Weights of a small self-supervised image encoder.
Data: trained on Sentinel-2 satellite tiles (TerraMesh), 18.4 epochs.
Rows from block 4, named by matrix and row number. Rows with one number belong to one attention dimension. Each number is 500 + 50 x the weight over its row's rms, rounded and kept within 0 to 999. All counts start at 0. Numbers have three digits each. After the name is the row's rms in percent of the matrix's.
# v: attention query, key and value (stacked) (model.blocks.4.attn.qkv.weight, 768x256, the v third), inputs 86-171
# proj: attention output (model.blocks.4.attn.proj.weight, 256x256, transposed), outputs 86-171
v.153 084:543474514488389437520507492519515474451473440556419503555452537503477532551520509535497394525487500500407548551529571458512557396524484507486524551413459496493547444510613480459530406455513574513518593477534488519551480580429525424549510494464487477523505617
proj.153 081:466512514513534548566547546433484511512476528491568478548547466482475508448428452492513578480468479507603506477516408410503480484405599525468494501551472521480478512490305554565472567532451472526464443507446546480521511451516516526518501454581554469430489534
v.154 065:462511527474634490503489397422514533444533533473546515382508464449460424447431514438420475550463437476495471457541567518564526574492524463496555417523482510451572560459502494430420504449483564514465512443503477466434560473490396613491466569484492573459487472
proj.154 070:585530507485496532490485455456425471636558442512554516517499512529597560483512505552503449461496589533478494461497515532537566431519460467497446524458553507554532357553564462527545423545555441442538573486497526600520446490436499518394559526511500491574525492
v.155 079:483485511524517420442568424559475504463449411576484468548385522534439465620567552505479445524498541587534449486460459557568528541469413522507450594496448460500596490437474430473497438435502504447465543509513531532536576524421468413469508534509541536466605501
proj.155 079:481543502523540611532432532425421471532500545493563484539542515442471602364421408467517531445455428503487506589526551419426526498432631512475526432434554481511441439494399579497492517548416471590493601466542560538436446504522487610518471493496479500547403561
v.156 088:506475440552501465477448390555559566472537461467564608422424441488482514453510500487502494513451527488546418458439433514448541586439459576494432556564468419502463511418532492493521523443517570409435323531561562496474494512486475460541505486550516533517470483
proj.156 089:554510533537496544522492591472536436436505516520434472572546577505461513448572524493484448422538490578413520584455563488409451517469479471569534459376551554511434499548479477483495514491461451516495567503487356475513486535575512521506484545418530543528548491
v.157 102:521498503495472496542514514432535521495554444431634544496429452437529468470491553496527501501503518422418527622388571487432537456466484439495528484555467435487413510496594517449536485444467530534419461481549489477482595622476484506589542530484460530525552468
proj.157 104:557541546566493622431433499468554414471471501419454475506547513510542521527535500462453451446497462494519467409556427463497493447478499505499522437424433521519497526509401414546491492466468470432529514437450472465489417449563497456528510536461512518502473553
v.158 107:524517465523525403461570519521466498454590441457531521620391486422491458497534446435488458494524544594516620483501517562509550434411490505525522556505415547536535505446431448467425490526477572454453487476554541532512482478373542423570494480593489501515554562
proj.158 098:462525567434494522604533425434479447544437539510551518505576528538475528503421531473486495497477456549430446519525507397477429539380459511551529500522473494532503480547461483496514506474463459595480570481450568537585564502511500477474490523416546439504527561
v.159 067:523486492591396434487528493553543474448559467583543477621441534438456533573529441506585439440546530588488567491484480520492475379505528536571475581538458475501441509538433528460512442532450501446481478453490519559543412480475637514562471479563485427498546538
proj.159 063:453474476442567432562575513509450495487404514498478494507518488505433489430467561479463545547442423502464518488446590447494447557397470547489561480500550498505529495457515495523506494456472465631481471507567524406546612524470471427519533514482541555498518512
v.160 117:534460509549465491515547497514493458493361498462505419507565538511531437539435500463497553595544507460496409566473528538441493519563511473497461497480498526599550483542480473526458360501479428524429526409584546463482523532469476483545543520438470522489519543
proj.160 109:529455449523545493507540444508536500483551530507419487459533543588458525388459381524606475504455495496568564490566449517406492467482535544497577473502542476417498552507531519468553597404447544559540451531547401568530513564390540523568465513514523470528458454
v.161 088:541470519579602524532497467456415473506567430571492421362495456445458493421393498552484605450428525532553548492523547479432503464491485481511500430481557483530524538547449498504464538513456444512519557439526487479440555627474471520480521557491503521539485560
proj.161 090:489522477477438368428516505511525468531364560505465496540499589567428498577539457504456417577500449523485485483466463477532411502562542565532521532511457463461495451562468477436571529504473550511456428583489493493584436383504531411528535435523544515525517456
v.162 095:433536538565474536451456500539458511514437426531542518594418451552446606442529475483452413453490463513501469513509454526592569544454438545552551507464476414450412506438522449459462493472490551437480525551474498443504442501508574521534389525558482489512460460
proj.162 093:453510528410549577566450489460550509510584459548470494464515482351580468544549585497457557479506567494448513485455500477589498428500542450463516490477513565518537502468521519532440470533509485502510492486523493569449519444535470527392526508590568505496508504
v.163 094:563467537541459502500499455420501412494421506493564473578495554462516467441440531529379504483428550491537504483482507517445549527449516501535483563500447504518455472423435499469479440497480503499493487540597527442579519533482565482520469656471513514542427525
proj.163 083:396559468474523465533512479547528543486494514580402475458525521442409478514486467470574463472488484525428533518531506450563485436447448442533516522526576445527518519534574456553526548525501573487485493556470409504428489497526449515490533449532572454451536465
v.164 070:586540468550434561418496542601477468468532414487529482419448503535526433510445461499488490482402629473445553453449496566436454515547501479530435446415561514460527452553548420523459482464501500491547518387499524535510531522494431458524579484521498493474407518
proj.164 067:473484537472505392527515463412446487495439505482522526592498532492479514537473443494506510489550420580614529583502471453529545467398567603528547624595452490516533565451413585427524491555444560525467437530438551506517503489471494480491504519437402478510556488
v.165 113:490502576462553504492509509567538542497490535500493513515538507599552551594516491491539550527510518468540362458492477445510420450562571526473454365492504472583512467527471481473494454455522440493459520485470512477449474489550523542504558425483426467497498522
proj.165 121:500444481604437432479447521482583469500522520449549486440518466543469541469523447514464473555561480460523515535483510523416513552560498597470550571501466589394510548498582509494543477469446489574465569469593437606506508534455529554557497522494533620518454454
v.166 083:403479544499463567489549514575539486542499590511484539417574415494498470617560550535604474559563489481444493446533493533541523519566526488521519431521516518513441527427527509557530459463498462486514566536382507500509427385523477435614550434542411455462528498
proj.166 081:568471451540482534483475525499428474522540503460541521509470495590546508429453519523492521426515538480506491552470576550480530523491445544455471492525460502445569521483533476442475501512499476484464484457594560531498545591451431613436433526436548511524422517
v.167 107:436525516532552477460448502496463466501499451526526508511475487548450502523481497498476437525528535476494460504459464570515583472508451522531382577507457410433529505396508455511510471470538457397554552534499433428529415589558598513468429469451528507496472527
proj.167 100:429510457469488619560551470546577555529546513541453486564547523476519564397503480457496459456511523488548515478585525472544454454452482443490626451420572569444444498554496512557390503504510545506480456510523526620504512436481481514485426506601514523483514474
v.168 102:574479424506381440504596537588511486436446505487487457506583635510507535462467491417490505480586469452423459512560473479543520553557533527469505597463413563531509531664491536482454564527518572566419531449469513557420555430543457412362445494496521470489451434
proj.168 100:580512485493534561498494455448427546421525466499489540386497468491527462477544523561509614493396455546582514584507509478478533545503510513475480435527607489573515410409549507557518471502534475426682473400531549421553601520472560531553617456518368562485456541
v.169 102:558484549542400490458528483558404442442565437440488456572488586601534593498466512444448467492517445530498389506481424512559493555553569521505497538406468522554501450562433458458492512474499448567421608406458567492512502515548562554416480464547532504522484500
proj.169 103:539475458478495445539508499440516526497472536480497497457491537481515462446467432572508575535485503443521565637524527440394589428553525521434452515545507548536480504471586541564552441500499513494635506497489439592490525505544501448592576487460436545563421461
v.170 112:457512494525654501467428426366513438471514514526451482517435507503477528402449519597478519447517483510493590557535566510486588546373483432556499529514484479405436486422556581484523491546476548504583544495514422558547498555521488513593535572497562478516508539
proj.170 111:418563448372495522510501515552463537558500492558532503618502514401518480561470518413487460500476511495402508456520468456622557406478523439532523538425456391558471527477359478541503517492516510433465438630492543421438477432556425473385440561540472423516547479
v.171 094:524569459490494500469502495532507535447586428481572537488494543557517521476556553557486439426503470447473562509546497520564571547454473455546481656551530510444502554463498450541467511532407539470547555453498543538531517557498513509389444444474550486438467484
proj.171 085:494459524449447576468514518527453494543487421461478497523456463467536525518483524499501507500457513624585455552491478519566508448508515476466458387467480483561539433519462540535471481545533470515459460492418522505482464445511485456526512553567449475604515499
v.172 098:539474396429395518482548467524425521462469503441504425497528553514496550495552493483409478544457475471503446550449481487411555552485506435523512539474496443515489442585484445501517472513464477520526470424508548526572542597424492622428527522436567483484430512
proj.172 098:539507519538497432473508453462557457578514474567467544581513518465474505444443421483499495516548496524539580468507447520563458398495504533468557462497533546514507485533443557572439536476503527535510500549457461472464486473508581393561443575539385535495573488
v.173 122:514489491490426546511495514540478575600605554561625502557495445423475540511603455528591492492445488553481582431515510473470453438509539587510545389501565436485426519540521485545527525498488507446510447519456570497504515458435563544550522469577410479514536468
proj.173 115:495506577541575420435442552502493463423409440447470476461437526537534501653485575459454548536520477483460426517395495531591457541531450523475389544560446504577573455507478516452486479541472506562483555471434539434536449440520436395496542548405587535493521540
v.174 113:447535438468549606587610475572500543589409480563506528426431514484471439418472457504485552581493510454483459467532512522477509440465502503491509476485530475501508485555543443559430370510496468490399534499559532403447560558475383518491439474446479518446471477
proj.174 105:554426566553468474433492480490457507454502472574427475505637518471478557535536491536557437509439481527569599490463459543553384567554469498528520410526504484495583500539467538459489587456466549548514357482504426570554485536426614515486507519525544471521580547
v.175 116:542518399525461500530533513489456464465385519601517465488547575466544485504458469464494517529560465583508488588511508488443481466543533505491530554510570500517567597553496492474470504515490498494435591479553470445483521567503474518463488498453526445496544530
proj.175 110:556434480466557457479561441545468504449571507522410519534458544464410442414485491512560526522368480447496548470532475496512476514441510494529443513491479487510438419560478570539526530456437528508608345489469457458592525545442550437571544531506479535501505486
v.176 117:513477586459475521522519443570505544525474502561461505644538525389472541400592497484519456534575462514552491425483477554528515545493422501484522510580582503495444471434514482608536450498455560476470475473582519500477568429580500603456513556445486525482426429
proj.176 111:542394409671478399474567517442551498479563510452442531438527529546413445463430490551464485509451534585484501557529534497496502479453529485589564542469435559461507626512544524518499468467527460538494430524500472538475522448462491438551470545517529467549531513
v.177 099:444523484477481499490503559531432433399456546448556509370496472553451484613487435432466492524491509437466458515569438487529415584517535523505468398466383515555483517640450513471480497485497490411534574546434557477565431503492521473517513454535484508542550458
proj.177 090:500621467468594562556446468479438520600493466511538499561430504512576529438491620480496512445588476481506552472523544458490527431449458473457470570510552532496531536465530505422511503532493449507518483446467509509453522519432545473534449440567480492499542433
v.178 089:521466463583461482512492597479485531511452401512508489416501490538532580575503463513445488528453517462530506479459514434539560552518552632495472433529417565505620396513458479515513431510535541431480513419532618441508461489547405569504485463434509490514569562
proj.178 082:446524492542581576456494453517564437448418510419513514556531420445552497556412526456562520494538519602571488546454479474507451395521555472518520525449549428529410503519510465471567514500473464506466525578454485570492487470491558514453537537555531487465478463
v.179 083:504434439499481489442476466485517455421430501454439443424461474527477504459526379549469506567460516479458441504477466440536490480548534517428495458493499494540546418525450527335516486483488468505506493505500539408513400466423428454503398493551409559542530506
proj.179 076:524610511477498613588495511525418474518409496472567538491476476482543576571492587427524500416557484496570469514468532426475446525551589511493484462499433548521550519514522453461534533519546461470506586495469510516466540528552560536486531463489583438486519524
v.180 110:542536482482527442447503485492552548424562461534466452531411497437476516492546565477570499387555459577444558558483461566419518506440413494519540445540517466416464552503467522497515615499465504462529522516517489470551509506458512489547554535531507554553519548
proj.180 106:555526507546534503513497498504528501509463486522468455463564564519483442520506403549418564522405551409505393484525558487550522539564577585415482521509486610550519501486522492561567516475512493560465469551504492425515538581492608508519442435516494461450436468
v.181 084:528551563468641459499527439539492440506479484601508440596545472455533572441527491478495532422583560578517621494558423511474639564400428528543469453535462507462503505479466510550536576530432540412539443581424528442477498505487467548467485454471516469534548521
proj.181 083:479483434516430553530431476541531563502541511510532500434552476512465468467472454542547570491416501456504330511477583474534429437569491482469575462499517524501429570527519501478522517538498535494492478416588452514551540527506622425536505496513482535407503498
v.182 089:555501496545479435520553517393588547457629486529537562641552582475464462508540487499550548539504503504497581454516509508556551479533505560532470578491492554527490540579399440510515520476437547565498511497490582534553547525545505508421522501468510528496562461
proj.182 084:389503485457441507472503447603577522524482503453455455393532494528486571483430578536430447570489483530459499588564470498483524554468529573468522509474567499467517387475544513556557474484594499429442525484500485446543448529418521461452493504503503472519407505
v.183 115:424512585484479502465563505560473483420421437419512493429484452509530523527612484476470520525553487416537452424500415501449312416506521548541450434490456479495475441570494424527526540450492487454528594456494596479494524427433508516503501469450455495508458415
proj.183 126:443578427589530460524484514468527492528526541596537522548503533508502446434513561490480452455525553501476548540558456524454526606490507465470517572442534504475523608457531477450466541564498426477540454612503493417402560455503540474506501499521511486473569462
v.184 104:493462510507494559466474465485557514507560414507591530490439486548611572503531434536547506565449515443508451470389500488515496426474492561536568468478528346525526454472575521463454513512544453527547569438518518475443589489502425506558541437523467502500498573
proj.184 099:480586502557536496460508521447516502489421516429513549513539523454528558570508480511439460429469523489525645461547386434450528534530571524492476468419397468451500500534443449459490492488470515427520533558495461476520456478538481497512492513477521524485545531
v.185 124:396472564511508528535474553440516432601467486559436461437504443558545415505507539467454462494512455402551480448511408502550432513466565486466533430519544598478522545465502500465474430515526506522424482464548476567492471436518462498493436583473489519444434541
proj.185 117:493456440519508486518497503524486501435455491489486550539482469463502521511457528438513535519460561598478570534494519528522574471489467493608475548462384377492452603543474528532483519527537535475568496481444445411456429393549520603444584431494521483521609410
v.186 093:504496551479546486435472490555534491512529520475538599484500446449495534524574461463459476471480444565445531451447520559494398510477480455601584448531486452490419545520461474551530521553549511472462525501578522482512516488492565554541513533487435552491453503
proj.186 089:465452530604410418580533528436544407495516449598426500540531603550481419424518543484492457539470503445507541518555479543474563578481546479447527540447487522443474558438534480557487487443488464484477442515467442425485480446476462455480419446500512442498599450
v.187 104:547442489612427491452495473481500553498481494507440452497591555613491443486413443496490535571494459513529464497462455436540497430589610562491419502449565544542578418462483464457508497416550498488485532430463527456422429447451466456491353465480477490525564530
proj.187 098:401562507415493512499456520552495488460420531437545545498419435422522535497495571482514416498535568526514512544522474419487421556525488444523501423457440497507500451538472523484528536566459431520500537628521557571498532492522516548426622532536539494498486460
v.188 114:568543433460548478493447469462530605424636473534461496597440559514468457437492525460525485435557450607435473560529454619479511502518445494545446434505487472437421567435498524523559549480473540459539511520462498508500478513531536530540538457504539521560572490
proj.188 113:538564472546513465546502463561455486554454555503525479416605570480501515532516416572517503467452534414546480492568572374590538495513499517427485590493488634558618488526499542537530543489511457547486438486551509529573581542416521465472429524563442509496461486