{"model": "self-supervised image encoder", "dataset": "Sentinel-2 satellite tiles (TerraMesh)", "train_examples": 145000, "image_size": 48, "crop_scale_min": 0.3, "horizontal_flip": true, "color_jitter": 0.6, "method": "simsiam", "arch": "vit", "norm": "rmsnorm", "norm_position": "pre", "activation": "gelu", "mlp_ratio": 4, "head_dim": 16, "fused_qkv": true, "bias": "all", "qk_norm": false, "parallel_block": false, "inner_norm": false, "drop_path": 0.05, "patch_size": [8, 8], "conv_stem": true, "layers": 8, "width": 256, "positions": "learned", "pooling": "mean", "projector_hidden": 1024, "projector_out": 128, "projector_hidden_layers": 2, "init": "kaiming_normal", "residual_init": "none", "optimizer": "muon", "muon_scale": "match_rms_adamw", "lr": 0.0048, "momentum": 0.98, "nesterov": false, "orthogonalizer": "newton_schulz_5", "adamw_lr_other_params": 0.0011, "grad_clip": 5.0, "steps": 10400, "batch_size": 256, "epochs": 18.4, "lr_schedule": "wsd", "decay_fraction": 0.3, "final_lr_fraction": 0, "warmup_steps": 1040, "weight_decay": 0.1, "adamw_weight_decay_other_params": 0}
Rows from block 5, named by matrix and row number. Rows with one number belong to one neuron. Each number is 128 + 32 x the weight over its row's rms, rounded and kept within 0 to 255. All counts start at 0. Numbers have three digits each. After the name is the row's rms in percent of the matrix's.
# fc1: MLP up (model.blocks.5.mlp.fc1.weight, 1024x256), inputs 0-85
# fc2: MLP down (model.blocks.5.mlp.fc2.weight, 256x1024, transposed), outputs 0-85
fc1.379 022:088118132098106058134123120114149169127122151111171149122141122114109117049157062097186172118162135134131050160098106121058147086133136157082142102109145124088129161147147231094083131152149162086148097104117118132150140133189154110092125140117086103110161083
fc2.379 024:094142093125108171071175144192151093118111058115144113108158114110152116159151185120082175111115114070111094082122070102114111099132166133119107163080126092154078192142174129143092113140124096157148097090109158192106115096172136142146121173147122188129179123
fc1.380 152:145110180086147100089105125164147164115070173124102168084167182091118097120121178102147159132181122142107220127145154079171146100046146156146170057145096171160153125110121127103138133090171092089073119102153103089143131145142137166089120109123092078143167089
fc2.380 130:162099157112171105134181099122170166123110134135125133118139094101166084133120084122096179096087098143106142119157134120150094124140153080147071182127136090093212161156137094153100055177140161117174121124134108113137043116111102157098096156116172156132127139
fc1.381 144:074131095097138116118121144085022150100166161093111105115094122179117036140135110158107196134075141156161152109082142067146127105132104099108095154165139079082111135099164110085118179085074118148159150139142110145141125134135129148092137126150119128166135111
fc2.381 136:101141114118139135116187192120150097125144155132176169143135170157090112102117083133133160180188128109139104181176093090068129080112138120121150057181068157095192118089110077110098136114135139129180139117090173141108184168125152078106069114079150185139154165
fc1.382 187:081145165090144199097122145129160102141017097123159101135129091143119143139139170135084111112148181119096137214098150070160117163094163131147152052154105151179114153153130162090121172149143131128101140098127138199150065150098110123127124124115108128084127086
fc2.382 163:061114196178135135114175153095105184106122152168202173089093138125100151162142102151147107137146129084110089172121095144134099084130174124164112135103144171139057123154117135121148159104113103153148131182152134116097116150112146169127052132053153148097121126
fc1.383 073:058098124152117098153128110141117166109087148158078176112131168088165112079101116137052117140158140121069126177128130086167125145124083108067138132124127103054131142120151124068120152139122120113156128164156174144132155102141123197159224075150114120093102109
fc2.383 084:141098122118118099121089097118122068112094077098142139119119186105128110115144185099165103167086111186126092121148159108140155141117095080187128072173177154098178079160121099125109133137102128189128144143155193145108148137171130116150112185147134140085137132
fc1.384 213:141141106170138119083108107074152144153115152126112055121149134143133076142126167154179132142102136106099137147118155107160084158060130153119167085126038153164144095155138150116086201178146162123158089119115137162141071167176157181098131145100132087093135178
fc2.384 191:150118165147095163129190213106148114146174131054114134132100185098081126142163159125086174124126170116101175122134073110105104097152096049150096223106137123042163107142113111079110115105134086085097129108134108115106186099178120166145102118133123133147167123
fc1.385 078:143146072138143131150149176117160143160099162125110066164105161140106097165157178117169134159168102110111110106145119125076081119144100103160097050132114123117155138113153149080140148162143109195168058185119119133165166179049140120078198088085150146121142166
fc2.385 075:182153179059138084177159126132117155121182145129170138153130137098151176105154171147128125114089151154093082208112098139163119136154120160102159191132142198098189150144158124085148131120030120123153137112156105098200125150134125153114152146131114095093055174
fc1.386 105:101138151136121117126093173138176077143090185153155149094150087093136142115110210172134121188072119164088127138060157139107135121091080129118134130102053122071112127193119117149107096158184117060102211130110128162110158172116098159142132154144112142170138126
fc2.386 116:124142130135152111117085159166127133181060110123118197142134142095127103127145079171136150108143068172121126025150154119149151085167133160166164118099147121094088104171162121127135154192092156143150128084123073133163034147130107097139140155131031099132172084
fc1.387 200:139124165121058042037115086181131112122119122177078142126125151176162125045155097106162122159127116127122176132147098107136144134096072131088186088129122180137145131133100126162139145193199122146109138109103131075133142181123150122091145129202124140158130159
fc2.387 170:134113105165106135140133176128171100155096074128108081085120137143189191148095105116135182115096134126087144105079126064123053154131185157151134104157076146120093121121148122184106159124127191170178106157116092098134057132149131186149096136117189145166207118
fc1.388 092:120110141139126138195105093154094133154157135137125159092107096085085100147084181084178138109127109106105105076107119126066152170111145112192151092122129147080088084135172089096126160106115114128117209109109146144078150150138085170142155134121123120127121076
fc2.388 093:150149165135085162169111152128084111149170079125098112095135125117103109105161153127083142098156108105139052161110124115132113138099155130096095185130135146069136149115167115071142122120181161075162091092098091152207129135098137156143099152129113148154153125
fc1.389 089:093169125113113146158119145135163112193122105164153161143120115112111175166108135126140097146144104128165114095086069140145142178100061074080102186146166095136105093080188106127097156143097121142089146109105080110141079161112117179163109137123139158051139123
fc2.389 094:149125137141104132074138135092118123114150183138111160154137154155092110172144076118095090068167131126086145152134141145118157114137130156101106159193128164112086150151171147158074157135164155197185143105168171123121088215124134164112150080139074125098104107
fc1.390 132:115099127132156090145120098135123113109158118076186128063187124119120090031133034136193127154113150064130070141101091089078101143168155144118071124121175129166147129091123134105135131091117106142145140124146117127161133098086149112159103149182129127125162135
fc2.390 141:117157088162097112092104166117156117129142149104147137135121131122124139138171145094157178110066063139127122179045083125158088161131088140085110047076141172150084098067162203062150123145107153133082144143145152199089112080150164130131075082118149147193101115
fc1.391 038:129096168160169075126138096146131133185149095127101167128138059138070085200161165149137106176163109116046082085075154117115157145102173164112083087107143120143132108082178144126101094156147130143170174141123149125148126159146111129088171133129130097114129125
fc2.391 040:188126180191149077084152072192143163162162102150136138108121118203134127132148138151117201100106083090104097141157111174148185102124171157175087125102140140136181074143120123083112075147082085125122145117076106128131154131160148095118136126146120111110121106
fc1.392 065:133155156082090148099111095171124068169136145092113111134108132069036120073172138117096140185105127101175114112143190119101147140140156108159113149158136118106136114086131075095146122164092109069201131106189134102144179087113210159128065210103179079131116103
fc2.392 063:109180120112127111146079097181155077142163134092106064135170133100143073133126139120084140125159074101131147183068120131143091133088141126164143135116135174163139135136120079090165116138131125120150116163145139113129092156125117170134118161140095161105106125
fc1.393 017:135164172132113148143109167146083142102139104129179126062123166171093184035135087145146119121103136094116085101152156097125120131195116116145135044138164111198093128119123150161130087105147100108151104079141075149137137111161087157096087112125116108165130142
fc2.393 023:155106104133138080127144136111114137083129137093070136143122134079079123136143143127112180072152164142113113097148139155079108144116127104088160180124136154158040157101098118189114114131128154143143119131123122161171101133178106117086150121119111158137163154
fc1.394 089:078078099102102136149120139106205107148145097102164172092152184140114068122114104140157156101106137110174128073214201159175120111148111091122178115152099108101130118074166157067065129143112103096075155149143119107078101130156085158117145214184117158150116096
fc2.394 097:088086134142143112176086147123162144119090126137149090123162082119133116209158136075119130156093137162157122090110141145141134126133147115120194026126149123157159113148115117137095142149158158166179135098185067104071090161094137161170062149093124133059105143
fc1.395 135:111155151086161168114107162043163146131065118054054181097090119058089106095126130121052124147174118164163034145109178131118110090120148132151128152130093121121099103059129090152111101104068172156154097100131110109163036130158192137137164144181098139138102133
fc2.395 121:043140158162113097137129130121124115096183102128169149155170112145106160104063138137114072087152135113154186176107086143140124091117080138154118145097174126116153105175118121147101136143119188112151087067106089094091118127084127175123137174127110184107122134
fc1.396 039:116066135121138062175091125063174181075090130159117146157081072166101097096109164148159140163174150150151095044056144151157141118106137162161139120139071115140142130118111172155108079064129087145138151177129177157111101159102101112132137071077097165115142130
fc2.396 041:140145162105179146071133132128170152101138110152168148101149092123110103084127177162109214117117107126128102109117115129064113127082189154085124075135157126143130106158125122136108133089152101121120092118117118109050123184136093103145134074041113161130132115
fc1.397 047:157095119124111141146126180161126127145088090099121154127140169126148059129090158130147161125076145149105181154153118061255112088131164110070111143138058142202089069138096118161119156095120124088143123154158205109123124170149101163139125144148131146162122081
fc2.397 054:150116084128143219182162188083159082132080152099162105088173074085115091169105165140119150166110181102108110085127155156142144125091168111089054206115129162102081126112111089133161112143145098102166165079098151160084178108179126124069094136134134106094114098
fc1.398 035:144118081143124146139110185067109102098133123138160085144133120135112087161105133191165156119130131118169173060125147174137126120083158117136163116091090151118150140124168159165131159124170087194170116143108146117172159083092149128097153147124116173092112129
fc2.398 036:177180088153106161119129164086118087077103114114163138210192098118134103144112112153094065097121171120118142091143143182094170129133144064097111134066080117154152123124105113115144128116121170092152083121138121104113088068082081202083146161132138153111101129
fc1.399 041:189071153103079143182114143124104131121122197169136102062111126110131125129132130085130172093120089164103162137104124147165162148146137136140110211145096112122097181151141142135136162099128115139128186151204174130149118162114123087130120113107144101192131124
fc2.399 043:143136123125171139179169106110168160139158163151148145102072095148129089145116140148049163145107099087117107120101116177140141117116158177137079166102155117127150117214165086139144146123148173124133097138120180150141095075105106098082144141126083154189167142
fc1.400 050:111141127159113130252155136107163137165100157141148060097121157116186125069198091161153151127174111167169150121149124148137106133101106160099132123126136176088159120125154114127090161104133142110137084118112152105166086060092065081114131148135119109183145121
fc2.400 053:121140122154140085235135143154142198119134151132164055084116122149144164116097149130144184099121101121141135166125074131127154182117118120084155092163126172072105171156111096109117180133116179134138128087125173146137088064102113123164175102122154101145129121
fc1.401 067:131110133108162134091090085065148133092078126151166139152156139108135109121101139091109097121146147164082111167109149079111113135069168143098096123122103170125160133105157106067132050148110121126117135125133178133138107141090076105139092131093138133104112085
fc2.401 065:099171156122068112147119145142152163139175157157130127090153049178143125164147159090109157135120092179121083122139114147159122192091106137137135140094182157155113165091093122133175078126081177123139093065095046126109204150098148160102138083151108121118125102
fc1.402 036:149117156119136096122116101139058140092153111081133080103142113145161121186105066140203166142085140118104102131111115071123164156079155173112148128144186151100102056145128181106133122171154103136149121154150141141155196149049118161138093096142178071129094172
fc2.402 041:095095125117093125112145210118132063144100103131142134115121104119140141100147187092064122092176136142106142077115160136158149071135112051108129106124073120135102165099153079134079141120126148159155098148132103118145080054175124135166130164123073138116160129
fc1.403 186:111081147134165141142115095135136178140098156109134123156108081170113142136163132110117127121104134128107144112081152151119142123092124157111143155117133105130119148130140156064076062098143139191109156159111161097167112176069113144129194085175127127144176142
fc2.403 183:121162148150107126165083148152133082143088110147051080126186088100107088148133051114162144159108114126144138075166110127121130121104165106142104105200114146130119139110134088096079137161128104137113092131145184147091098101112117146115108103192161087158106130
fc1.404 031:105079056157154128060152202124116128161127131072130141159112093121124031099112158134121152097134142161117156112102098120206178117063171150190154142139093116162106086195107141062149170098134096202192089160149124120131135164162153153163149100122133132129112126
fc2.404 036:140116080128139151100181180169151134156091125112103132138158094076115145154129205081073169116133124110132121095129054115113193065095138135167131208125111143153102162161167107117188118065089138168126107159199149144096141060145125168170103134111142127083138176
fc1.405 032:116110145132116061099071143095147192177157119150078174111172150148138132164135138094127192120233074122135077050069114176122142167102159132157107149112103098088132099156139186142087182139133126163150153160080137090174112105142129076072121199152135128081148123
fc2.405 032:137143143107155127142143139169147199137126123154036181117085170130139159156131114105120150080200130117079135137112108123095123146088200114166126128163138111171087117184101167137102130053128147119105151091098147069180151076142128163118118161096137117109129144
fc1.406 180:156189131115109173126105095135119068144127158140083163105179136135147124091169098121158109136078121145105163103128133165212124126117123145136110172116125064087134115130100169125110136156145156094147116140120122108170218116108138184087143115198107170122156125
fc2.406 161:098095106069130131066119111084138114162152176146146139160119109193156180150114119069131124149153159192199134165087136097089189120150092137143141143105119136090161144138147163160145139097139114129154155122100159151124146127101137117094095137112112114168103113
fc1.407 142:125179124194077139118121160127138096091138132135109180135106161095121100130079180099085134150115158100134200044188154071161149131105153126084174152110134098139152121109108135133171164109042127107126159131135096117110191159191088120149096149152135145065122087
fc2.407 145:122153176208111144145174088128130115163155083015116119140143109149179130138129120135035085132157145124064189135094112086109137144181150047151120125131126111149085187088112141122081078181140164174128117147155118126173164094129104123100171122161151124163142166
fc1.408 027:134138112100080126139125103148103113107141143170159157167112161141131085132038106129150146151171090117170163147197171099096131172178103146079142098146124133116126115166156129075088164156131154082136135144108084112149153112177110117090090126140128081112149101
fc2.408 030:046119142094158183059129176172108144098105089112102148145180195092151135138139168197122168134148067114082125067130100150134111167084173118087117102124149151113111217123159161141226173113160135139160088076116182121146126133175137180148083132138138133136129066
fc1.409 172:124149109100185150139133163102075117157090149087188129130098085100095135131146129119184134126165142137099143150125125046158153133128156149134143058170101101089126156106141099155103118103087087136126159100112249156110173152084142173099105064105157090129119150
fc2.409 162:180117119145127147091103136192161082083115073121185163144097141123110114173118068145157150171059183059128145140152144110076172122129149111110099098162095116116017159127095148143155144096109137083082119141120127174193081096149096157140151156138097108130095110
fc1.410 220:107185054114168127182098124110102130096119145106126098115127090154074128148142060094151214158104136143150133087146134039076120121149118158105132135110072115024137182113138088096161143113067146119126116129129155151132180124209137145095078085124130138134133169
fc2.410 208:124172145080132167195119142175114128174102115038142146125098087145088136085122092094129177144064159175126101079109110104118140106186081169134171111035107146101114164124174149153133123149094103124148200208158136123110151109109103110177135155083068134134107131
fc1.411 108:151185100164123092144134089111205092123133132078078129125148133093082157144163130168090159148178111157130136153134173112184143115143139139059152130115155153101131129122106154094203132134041111167123117149140174097116147102091082085104088157151110133135092149
fc2.411 098:139141101152134127182096122096080187173123135113132124114182121116045123093125107166152072139205098148132135102111185110155171155152128168135118158081097102083167134163097174130132126097136142137126181117048145095130195111076184163102149170148133122110124070